{
  "image_size": 40,
  "crop_scale_min": 0.7,
  "dropout": 0.05,
  "inner_norm": false,
  "moe": "top_k",
  "drop_path": 0.15,
  "moe_every": 2,
  "patch_size": [2, 2],
  "residual_init": "none",
  "muon_scale": "match_rms_adamw",
  "warmup_steps": 1020,
  "adamw_weight_decay_other_params": 0
}
Rows from block 11 of a small image classifier, named by matrix and row number. Rows with one number within an expert belong to one neuron, the router's apart. Each number is 50 + 15 x the weight over its row's rms, rounded and kept within 0 to 99. All counts start at 0.
Before each expert's rows are labels from the 100 images, of 14976, where the router gives the expert most weight on average: "top examples" is what is common among them; "patch colour" is the nearest of a few named colours to the mean colour under the peak. Only what is clearly more common there than usual is listed. The data: stained colorectal tissue patches (NCT-CRC-HE-100K). In brackets: how many of the 100, against the usual share in percent.
# router: router (model.blocks.11.mlp.router.weight, 32x256, trained with AdamW), inputs 0-255
# up: expert up (model.blocks.11.mlp.up, 32x64x256), inputs 0-255
# down: expert down (model.blocks.11.mlp.down, 32x256x64, transposed), outputs 0-255

# expert 31
top examples: tissue: cancer-associated stroma (93 vs 10.8)
patch colour: grey (58 vs 22.9)
router.31:37 48 50 36 63 48 43 69 13 27 57 54 47 72 51 57 66 58 59 18 64 39 59 73 45 37 62 48 32 52 53 45 34 44 63 66 38 46 51 80 54 61 43 50 63 61 53 55 52 61 38 34 36 57 31 44 58 76 50 65 73 56 37 44 35 52 53 57 41 24 42 71 52 60 48 50 63 66 40 55 78 41 53 69 57 70 45 55 48 69 59 51 35 51 49 43 65 52 60 89 65 16 45 42 65 58 50 72 62 21 56 78 52 71 78 64 60 60 46 52 47 82 59 48 50 45 55 61 53 38 46 55 54 40 49 78 29 64 54 69 57 35 64 40 63 40 69 34 72 54 90 49 30 36 59 37 66 73 40 43 43 39 55 45 61 13 55 35 43 50 62 45 49 58 40 67 42 57 45 43 66 44 47 17 79 43 45 48 37 45 57 50 22 55 43 30 20 64 55 49 59 54 39 38 33 45 84 53 44 67 41 84 55 26 46 67 43 55 23 28 38 33 37 49 22 38 45 53 51 42 51 82 54 60 07 34 08 40 54 67 34 18 59 67 57 84 58 33 65 35 67 57 49 55 74 48
up.2:48 42 49 25 64 64 39 64 27 46 48 54 58 52 48 66 38 37 54 49 42 48 21 60 40 54 58 28 55 35 46 47 48 62 40 55 51 42 47 23 64 51 42 35 68 78 59 71 60 66 42 37 36 56 46 49 45 53 55 66 54 53 49 36 64 29 59 49 62 66 51 49 49 54 42 46 60 49 53 08 52 42 29 56 52 99 37 40 41 55 48 47 64 69 51 52 57 66 58 89 44 69 51 38 61 59 57 52 75 53 55 58 41 26 49 58 48 51 47 43 36 50 64 49 24 50 45 48 32 38 67 51 72 37 46 45 15 67 34 36 90 56 78 35 52 45 64 15 32 53 66 40 46 48 62 60 76 81 55 41 44 33 31 52 37 47 49 49 38 68 72 59 30 97 39 88 46 67 40 80 54 75 58 54 14 42 31 47 48 46 39 40 56 48 43 41 41 47 48 23 61 59 88 43 42 54 58 59 28 36 50 56 53 45 55 33 79 65 46 49 84 60 39 49 41 54 50 55 47 43 60 46 53 35 50 44 06 50 28 48 42 98 52 40 46 41 50 63 58 00 50 21 52 45 47 39
down.2:68 50 37 80 47 00 56 54 57 36 47 43 54 45 37 50 40 52 25 56 43 69 67 46 55 41 51 64 49 33 60 70 58 66 64 77 52 55 52 24 35 82 25 46 63 34 66 75 48 56 53 46 46 55 73 54 55 63 59 53 61 65 62 38 44 50 45 72 50 29 50 74 43 34 38 57 47 42 54 50 77 41 37 57 68 54 38 56 59 38 80 62 44 74 38 54 30 47 37 69 50 35 29 38 59 95 64 40 55 50 50 48 77 41 61 59 82 55 43 49 64 64 38 78 46 52 60 48 73 48 44 52 18 34 31 45 41 45 47 56 66 48 64 53 72 53 37 45 30 53 72 52 62 48 37 64 46 57 56 40 62 36 35 47 37 68 31 59 26 37 67 66 76 28 35 48 48 37 63 22 74 69 41 53 55 62 41 71 80 65 43 55 73 23 46 55 57 37 46 48 17 42 65 35 51 50 46 51 57 47 46 44 40 57 63 80 67 52 28 45 93 45 25 46 56 49 36 13 50 47 26 52 64 52 49 84 80 48 65 56 55 74 53 36 53 51 47 53 41 33 36 43 37 47 31 45
up.3:64 49 37 58 48 40 52 55 50 46 79 44 60 45 56 51 52 58 64 47 48 45 54 59 44 58 37 00 56 48 62 46 50 68 33 46 48 52 65 37 53 66 44 51 64 92 62 59 50 64 43 61 72 51 62 55 41 39 58 47 54 51 53 42 58 45 62 51 05 44 44 44 37 58 69 64 47 53 40 54 71 61 60 46 35 77 62 63 72 52 31 56 61 31 43 46 46 42 54 99 39 49 42 41 43 66 40 51 49 56 55 51 56 60 67 33 32 43 65 50 38 48 43 54 18 39 99 40 47 32 27 69 45 42 53 64 94 63 69 51 64 57 58 38 56 64 57 55 50 46 35 41 40 51 44 63 41 57 48 42 67 43 18 63 25 42 48 46 41 64 49 37 48 87 68 30 47 38 67 56 57 33 26 40 58 62 59 40 23 38 45 54 61 23 54 48 75 54 46 69 54 39 52 35 63 51 52 36 47 28 69 61 35 39 32 30 57 74 29 48 76 45 59 54 59 50 22 61 46 71 57 69 59 35 52 51 45 49 40 50 33 61 37 59 42 54 52 39 19 48 54 26 26 51 70 35
down.3:38 55 58 37 41 38 68 64 51 52 65 69 44 66 64 53 60 47 64 46 40 34 31 73 32 62 35 65 38 45 23 66 48 28 53 25 61 73 76 26 35 35 73 44 51 09 31 71 58 71 46 60 57 56 66 53 52 62 57 76 46 58 47 56 47 38 43 65 35 43 64 51 71 64 49 49 52 53 65 73 46 43 57 71 46 31 38 50 47 78 26 36 39 69 47 58 51 57 86 57 46 84 70 73 56 44 45 47 50 48 36 43 50 53 79 50 60 57 44 73 60 57 79 48 55 33 35 82 79 32 40 70 48 90 55 23 47 47 49 49 42 60 32 58 71 28 39 33 61 28 57 24 51 41 43 52 36 47 48 47 51 60 54 48 44 63 44 51 05 68 46 36 50 13 48 67 72 49 61 25 71 59 53 44 56 41 61 29 27 23 53 49 58 66 63 65 69 52 39 90 53 56 46 31 26 60 54 68 61 38 52 61 41 31 39 33 51 64 34 71 55 62 16 42 45 53 61 50 53 20 64 37 76 51 42 31 57 45 34 55 47 33 65 68 33 55 72 35 49 56 47 41 63 53 26 33

# expert 11
top examples: tissue: cancer-associated stroma (82 vs 10.8)
patch colour: pink (66 vs 40.1)
router.11:40 61 48 47 61 49 53 65 66 30 70 58 68 32 43 63 60 58 58 37 47 43 54 41 69 42 36 51 26 71 63 43 53 50 56 55 40 65 42 69 54 61 49 42 32 61 29 30 81 54 45 38 33 78 36 50 39 99 67 54 53 43 53 66 73 70 58 77 62 45 60 40 47 53 52 68 53 70 47 64 25 49 38 61 33 59 40 35 46 73 46 54 29 44 36 48 47 45 45 70 53 40 52 41 28 42 57 58 53 24 58 94 67 50 92 49 56 37 60 50 54 59 49 45 53 55 49 42 72 47 26 45 26 31 42 76 46 74 48 41 18 49 31 63 63 53 55 57 67 22 51 35 33 38 68 45 58 28 51 59 43 53 54 46 30 49 27 53 39 20 67 51 45 56 74 49 66 66 36 29 47 32 46 47 83 38 92 49 85 59 52 66 09 56 28 32 43 66 42 13 54 52 21 41 76 51 81 52 29 45 55 29 59 32 51 81 61 58 36 54 40 45 48 53 52 59 40 50 51 60 34 51 34 49 53 62 51 77 50 62 58 32 49 71 44 24 40 79 67 52 65 73 42 50 49 55
up.2:50 52 45 48 60 38 43 48 88 74 44 53 19 47 40 47 46 20 53 54 40 47 67 54 62 48 49 28 55 40 52 45 41 47 51 37 57 31 44 65 38 33 58 42 80 64 47 22 19 33 39 59 39 51 57 52 57 40 44 77 40 60 43 29 57 72 45 66 74 41 49 45 56 67 55 44 46 30 38 59 46 56 62 56 50 53 65 51 61 33 12 52 66 26 44 49 37 49 54 29 80 54 56 53 44 51 42 36 48 49 81 51 43 40 16 66 96 48 16 38 66 51 54 45 60 38 41 33 32 52 41 36 62 58 63 68 57 40 70 69 33 56 78 53 82 64 67 64 48 55 37 46 59 01 58 35 65 60 39 56 49 40 50 54 62 56 37 83 52 22 69 32 47 58 42 55 23 46 43 77 51 85 67 42 61 19 42 50 43 45 36 45 41 65 57 71 62 62 58 39 60 60 34 74 40 58 72 44 60 20 63 25 41 45 57 48 75 20 82 56 48 43 80 55 53 58 63 60 34 62 34 39 51 34 46 56 37 45 61 45 41 48 38 44 36 45 59 60 47 95 57 77 67 50 29 40
down.2:47 36 43 23 60 66 24 82 41 55 28 58 61 60 61 60 47 33 63 60 68 53 43 44 24 68 32 56 57 73 33 32 53 57 56 47 36 50 43 48 30 66 29 33 57 76 54 70 76 09 67 58 53 52 45 09 59 66 19 36 65 44 67 76 60 63 58 65 59 67 46 62 47 30 44 22 50 55 58 43 54 89 56 47 15 50 58 48 54 60 58 62 48 51 19 47 55 66 05 72 40 39 43 69 52 39 35 45 84 37 54 40 29 41 95 34 29 46 69 46 45 40 41 80 54 51 52 53 45 70 50 32 67 74 43 93 35 54 47 51 36 60 47 57 43 65 50 58 68 38 70 46 43 46 56 48 53 56 58 42 53 63 47 38 45 55 39 38 30 67 36 22 64 61 40 60 70 53 45 45 56 35 52 14 32 53 35 74 62 42 71 55 25 48 33 53 51 30 54 61 32 67 51 59 48 57 54 54 29 42 54 61 52 51 44 43 52 13 40 60 41 46 58 65 28 48 41 54 65 62 25 60 69 37 37 52 59 52 69 70 90 46 47 57 58 49 65 49 53 66 58 45 35 47 38 63
up.3:62 47 60 40 64 67 67 52 65 62 80 65 90 56 49 34 39 47 36 62 54 51 47 38 59 38 54 69 61 44 30 60 60 48 55 44 34 62 47 52 69 60 62 50 35 49 46 95 54 44 26 56 40 59 64 49 60 22 57 33 55 60 62 52 59 61 63 53 48 43 50 44 46 49 59 54 48 42 37 55 50 45 53 40 00 53 58 80 34 45 35 54 27 49 45 43 60 53 28 22 45 56 54 61 54 64 48 39 83 40 44 28 58 61 81 33 40 57 53 60 77 67 36 35 59 56 34 52 43 61 54 49 46 20 42 62 00 45 22 28 21 30 57 61 38 52 37 39 46 65 45 54 78 89 51 74 32 54 59 36 57 44 50 71 26 79 31 67 24 47 34 56 39 14 50 64 26 41 58 84 55 88 73 78 21 27 55 63 46 58 69 51 58 46 45 55 39 39 54 48 49 59 42 47 40 41 49 43 55 60 21 55 50 37 45 66 30 51 65 47 56 39 82 49 81 44 54 43 42 52 58 65 27 62 44 57 33 54 48 46 36 50 50 45 48 62 61 36 43 26 30 39 40 55 57 51
down.3:44 62 41 18 31 67 51 52 42 84 53 67 55 35 47 51 30 27 45 59 51 54 59 48 70 49 26 48 49 57 49 59 57 32 21 51 54 22 37 46 68 53 59 65 33 34 72 54 71 70 49 62 48 46 56 17 53 38 62 75 82 50 30 33 64 51 56 35 49 35 39 57 59 60 86 66 50 50 53 59 36 53 76 40 47 59 72 54 58 50 43 42 39 45 51 45 57 30 57 46 62 47 32 68 58 38 53 42 31 68 64 58 42 54 58 52 35 79 50 55 51 43 27 47 31 44 33 50 33 56 62 55 63 26 67 32 23 30 49 54 55 51 55 53 53 53 63 58 38 43 68 51 13 56 66 51 20 51 54 70 49 35 14 79 38 70 60 74 62 09 37 74 42 60 62 69 45 52 45 36 59 58 43 29 58 30 76 56 30 52 33 49 66 49 38 56 62 54 46 65 43 46 34 55 43 48 58 46 00 48 50 39 45 58 50 11 45 46 47 65 23 58 44 70 67 57 90 38 50 58 51 56 51 55 52 50 32 33 64 46 40 21 66 65 58 63 67 40 47 45 55 44 53 48 34 56

# expert 2
top examples: tissue: tumour epithelium (92 vs 14.9)
patch colour: pink (76 vs 40.1)
router.2:35 56 42 41 41 46 65 54 41 63 45 38 69 37 49 42 47 62 53 63 63 56 38 60 57 14 47 46 39 27 30 42 59 45 39 48 65 41 39 35 49 56 62 69 61 66 64 68 58 30 35 43 43 38 36 57 83 41 51 41 60 31 55 57 66 64 66 34 93 00 55 35 56 66 25 38 51 65 43 42 67 73 35 63 52 49 55 55 44 50 51 39 54 59 54 63 47 42 65 56 71 30 56 59 41 60 56 52 64 41 55 99 67 50 98 40 44 40 49 20 78 71 43 31 57 58 72 73 38 68 62 49 75 52 60 82 44 35 52 48 31 37 54 16 58 65 87 19 59 36 49 51 35 25 66 58 51 34 30 34 45 56 52 67 26 30 47 55 45 54 54 77 23 50 73 32 42 50 42 42 49 60 56 47 33 44 65 72 54 56 62 63 50 43 50 40 33 23 48 49 46 66 55 54 59 38 46 80 40 62 28 53 63 53 52 74 32 57 48 77 63 29 53 59 60 59 54 45 44 54 32 46 43 53 39 44 12 48 61 40 39 72 56 37 38 58 60 44 81 75 45 77 62 67 35 57
up.0:44 30 71 50 45 37 53 31 51 43 69 46 39 43 50 68 36 60 58 48 48 44 47 31 69 45 52 70 33 47 47 44 51 56 38 57 66 61 56 31 70 75 50 66 92 94 51 42 38 43 77 41 66 52 72 52 12 43 45 42 46 49 46 35 57 46 27 50 60 60 44 46 56 63 00 45 58 50 55 41 40 43 31 45 81 57 52 41 54 41 68 39 45 40 51 73 53 46 57 55 53 50 64 58 52 44 60 58 39 57 66 33 64 18 34 38 13 46 42 54 38 46 61 60 38 41 42 19 23 68 58 49 08 42 73 41 37 59 52 51 83 40 57 38 77 42 61 36 44 46 41 52 68 53 29 58 24 59 44 34 63 67 51 19 34 57 85 36 48 45 51 52 36 54 68 65 55 64 45 79 56 24 51 75 53 18 59 70 45 37 36 54 44 40 61 45 54 50 42 30 55 33 85 65 51 38 78 52 41 62 40 47 38 47 80 67 19 96 58 63 27 47 45 54 67 32 38 54 41 44 42 40 42 38 50 52 70 63 53 64 48 25 58 63 65 60 49 46 69 32 52 35 65 47 22 56
down.0:36 62 20 68 33 36 68 64 20 26 41 46 49 64 53 61 57 62 44 75 37 85 39 28 99 44 70 57 55 62 46 44 39 75 46 51 57 46 54 27 70 55 41 48 24 16 70 93 62 62 44 55 37 53 46 35 63 78 64 59 27 45 34 37 50 41 66 42 65 22 48 38 46 41 59 30 41 30 72 28 60 55 32 51 48 32 21 48 59 55 78 57 45 56 49 44 54 50 33 23 55 45 55 33 45 56 97 53 60 45 70 64 50 34 28 25 27 54 42 49 60 71 35 56 37 57 47 42 44 44 75 47 49 43 61 64 67 21 39 40 46 45 52 59 37 52 59 33 48 81 55 64 44 80 43 44 50 61 38 64 53 34 52 16 49 42 44 62 41 50 50 54 34 59 42 40 52 72 61 43 66 64 56 36 44 59 46 41 36 68 34 60 58 42 42 44 42 51 56 63 34 60 78 41 77 45 48 38 38 52 43 34 43 41 55 72 48 91 45 43 54 37 40 60 71 59 32 58 53 77 38 84 46 51 49 62 45 33 55 33 36 33 40 49 56 36 66 64 58 71 34 87 48 59 42 48
up.1:55 62 53 34 55 19 48 38 96 79 63 44 61 59 62 22 37 53 62 32 56 44 41 40 45 52 52 23 51 36 48 44 54 55 44 56 45 56 47 52 43 46 46 63 29 63 45 31 43 20 48 53 80 60 41 38 21 51 54 46 39 50 53 57 31 50 81 56 47 44 63 34 49 54 58 47 51 82 31 44 63 59 53 52 63 18 81 54 50 54 32 42 65 24 50 51 50 26 27 85 51 51 51 76 22 56 74 45 46 43 41 51 65 54 91 54 48 33 30 56 53 49 57 45 39 58 81 43 62 38 51 57 50 51 36 50 14 82 52 65 50 47 99 49 41 72 59 34 56 59 59 80 37 30 48 68 33 66 52 37 52 63 58 43 54 48 59 67 44 19 57 52 39 26 39 66 38 46 61 52 44 59 50 29 40 09 26 85 53 70 53 62 59 63 58 35 56 47 42 15 53 31 39 02 46 50 50 72 45 66 51 52 52 67 41 34 67 27 67 38 85 56 37 50 46 54 39 60 36 52 74 60 57 61 50 46 36 53 48 58 49 50 43 42 61 52 48 50 66 56 66 57 35 55 51 61
down.1:74 51 50 70 73 25 32 25 52 53 27 46 44 78 47 82 35 54 47 68 52 58 52 48 67 41 73 68 37 69 51 46 44 62 51 44 70 30 57 54 48 97 60 51 66 49 68 79 47 61 63 65 50 94 19 89 63 60 48 28 73 45 49 82 38 55 26 42 59 66 40 51 58 36 39 42 61 26 30 42 53 76 58 45 34 42 62 58 58 34 58 72 24 41 55 43 49 56 64 46 49 52 44 65 56 55 28 36 75 39 36 48 46 51 44 52 34 50 47 41 62 46 40 49 57 45 67 50 53 35 33 43 66 62 51 54 01 51 36 68 77 44 66 34 41 59 34 64 30 28 40 66 51 68 56 38 33 62 29 55 51 58 73 56 43 37 38 30 66 48 57 48 31 19 54 41 28 42 48 31 48 52 49 54 37 44 62 48 98 55 51 58 44 34 30 83 60 56 51 38 61 51 39 48 29 33 31 65 09 53 45 21 50 41 72 36 23 43 73 35 60 43 47 51 52 41 42 46 58 55 57 50 37 51 62 65 46 35 51 51 78 61 79 45 71 52 59 69 49 52 41 63 52 46 64 65

# expert 30
top examples: tissue: adipose tissue (61 vs 10.2); tissue: smooth muscle (34 vs 13.4)
patch colour: white (56 vs 24.3)
router.30:40 56 54 63 07 61 58 44 57 78 60 38 48 67 56 49 59 40 46 57 27 14 39 40 60 38 49 48 59 31 39 60 49 32 53 64 61 63 55 55 63 47 71 48 35 56 42 64 26 65 63 56 44 54 38 35 48 30 00 43 62 41 30 52 51 50 53 41 24 56 54 62 44 55 31 37 52 44 46 63 59 31 57 62 66 40 53 76 22 48 69 43 36 49 38 52 53 41 50 98 47 55 49 66 57 34 43 43 69 43 29 58 36 53 48 68 44 47 57 58 61 48 65 54 52 57 27 80 50 70 57 63 73 66 42 45 61 55 35 66 79 51 76 25 51 53 66 42 38 28 45 43 43 45 72 37 45 68 44 55 59 53 55 51 46 59 30 65 36 30 55 72 66 32 47 37 82 26 65 55 48 11 51 71 40 48 74 62 56 41 41 58 37 54 52 40 63 51 32 19 54 62 59 31 58 39 65 50 58 68 39 44 48 70 37 47 14 37 45 17 74 57 54 43 60 57 46 47 56 66 35 33 39 60 68 42 59 55 67 22 55 24 54 54 52 12 48 71 46 06 46 48 57 33 07 82
up.2:70 43 57 80 35 14 51 30 36 38 87 48 54 56 49 68 48 48 59 52 45 67 45 44 42 15 37 38 41 40 64 52 53 38 59 55 48 36 46 48 58 21 53 40 69 78 52 08 56 52 63 33 53 48 70 59 47 53 49 56 56 51 57 44 52 45 31 43 51 87 59 61 46 53 59 47 62 35 39 71 49 36 46 29 46 35 51 38 40 39 58 55 29 40 57 57 54 33 70 70 51 54 50 48 73 37 50 58 63 62 61 51 39 52 38 25 51 47 55 64 44 52 30 36 42 55 68 29 39 38 59 51 46 58 53 70 58 37 61 29 40 47 26 38 61 52 57 65 61 54 65 40 56 12 52 67 56 18 46 30 54 47 43 54 49 38 57 49 66 41 67 57 33 39 70 46 25 48 73 24 55 21 59 45 54 98 39 66 61 63 52 56 47 54 31 48 43 31 51 78 56 56 70 59 38 40 53 69 17 76 50 60 54 13 26 31 34 57 72 62 63 42 85 47 65 55 37 38 54 58 53 48 39 53 52 50 47 66 43 50 71 35 60 99 31 63 38 57 60 00 48 65 43 54 18 72
down.2:45 63 35 65 57 29 60 24 57 43 49 29 54 37 33 41 36 42 59 39 62 81 68 41 16 35 80 32 48 45 65 38 93 35 69 43 46 55 54 59 26 40 51 37 57 78 42 42 50 66 47 61 45 67 40 60 53 53 29 48 21 53 29 51 37 30 68 47 59 32 68 84 52 44 53 59 41 69 41 51 44 83 51 54 37 69 34 72 41 61 77 74 59 73 40 51 61 64 48 74 57 62 51 63 38 37 32 36 63 18 34 43 42 64 21 44 69 16 51 50 56 50 29 43 37 75 50 50 24 66 48 59 63 44 40 40 54 51 56 62 29 25 83 70 22 55 41 73 24 40 25 50 47 42 48 51 55 67 59 88 67 52 58 65 53 57 43 67 85 60 59 41 46 52 44 51 27 51 55 47 46 58 47 62 59 61 33 55 54 50 56 48 54 51 60 50 49 31 66 42 60 48 57 60 57 40 53 38 70 49 58 50 59 40 38 84 48 59 53 48 81 47 28 52 59 46 46 17 68 45 30 73 70 48 52 65 78 23 69 54 40 74 51 49 41 42 41 93 67 71 36 68 43 44 50 48
up.3:51 33 43 60 60 69 46 40 70 37 44 64 52 57 48 18 56 42 57 61 65 41 58 54 41 70 69 00 51 32 43 32 41 57 56 44 63 37 53 22 37 60 48 58 46 39 60 89 41 98 74 70 44 54 57 44 41 52 73 61 28 51 55 20 52 37 72 34 57 27 54 77 22 48 57 61 54 54 35 63 35 47 59 38 65 24 27 79 54 40 17 39 27 48 34 44 38 55 27 40 58 50 47 56 50 39 28 56 31 59 56 52 48 59 48 79 33 30 46 69 54 66 53 63 28 59 21 65 63 50 42 45 74 33 49 44 57 45 37 62 63 57 36 38 33 52 52 52 29 24 54 73 65 57 49 48 59 63 38 42 58 31 57 53 49 62 99 63 45 77 53 69 45 60 51 72 57 50 45 34 66 48 46 63 64 64 60 55 92 74 58 46 42 12 61 51 44 58 34 64 55 41 58 20 44 55 38 54 56 54 47 54 61 76 46 45 61 62 40 42 70 63 49 52 53 28 41 45 53 48 52 47 47 34 69 52 27 49 39 37 33 32 54 39 40 47 69 93 61 37 53 33 55 50 58 70
down.3:37 31 64 48 20 78 54 72 65 61 41 61 58 33 48 66 57 61 70 35 57 49 57 36 65 23 47 74 60 40 56 60 44 72 22 55 32 62 57 42 38 57 53 65 60 56 54 89 91 51 65 64 50 45 30 57 77 44 55 50 66 49 49 38 55 34 53 59 52 53 39 45 37 44 35 58 63 58 38 75 60 27 37 44 43 22 43 35 68 36 48 58 62 32 32 36 57 46 52 63 58 63 55 47 43 50 60 64 66 45 24 30 65 44 81 35 67 34 64 37 50 51 38 32 49 44 81 16 73 39 50 52 41 86 32 63 71 64 62 52 75 56 35 72 64 41 79 41 50 68 59 44 69 40 64 29 45 37 47 35 46 55 35 47 31 41 51 45 36 56 43 36 31 99 79 15 69 45 36 66 67 51 45 71 39 55 68 66 57 49 43 59 51 46 55 56 45 56 42 48 47 23 49 49 71 40 49 40 22 53 55 50 54 48 36 29 44 61 41 40 21 41 66 47 59 47 78 50 65 35 84 53 55 32 46 66 52 64 28 61 58 58 40 49 80 47 29 54 55 76 54 52 23 45 52 53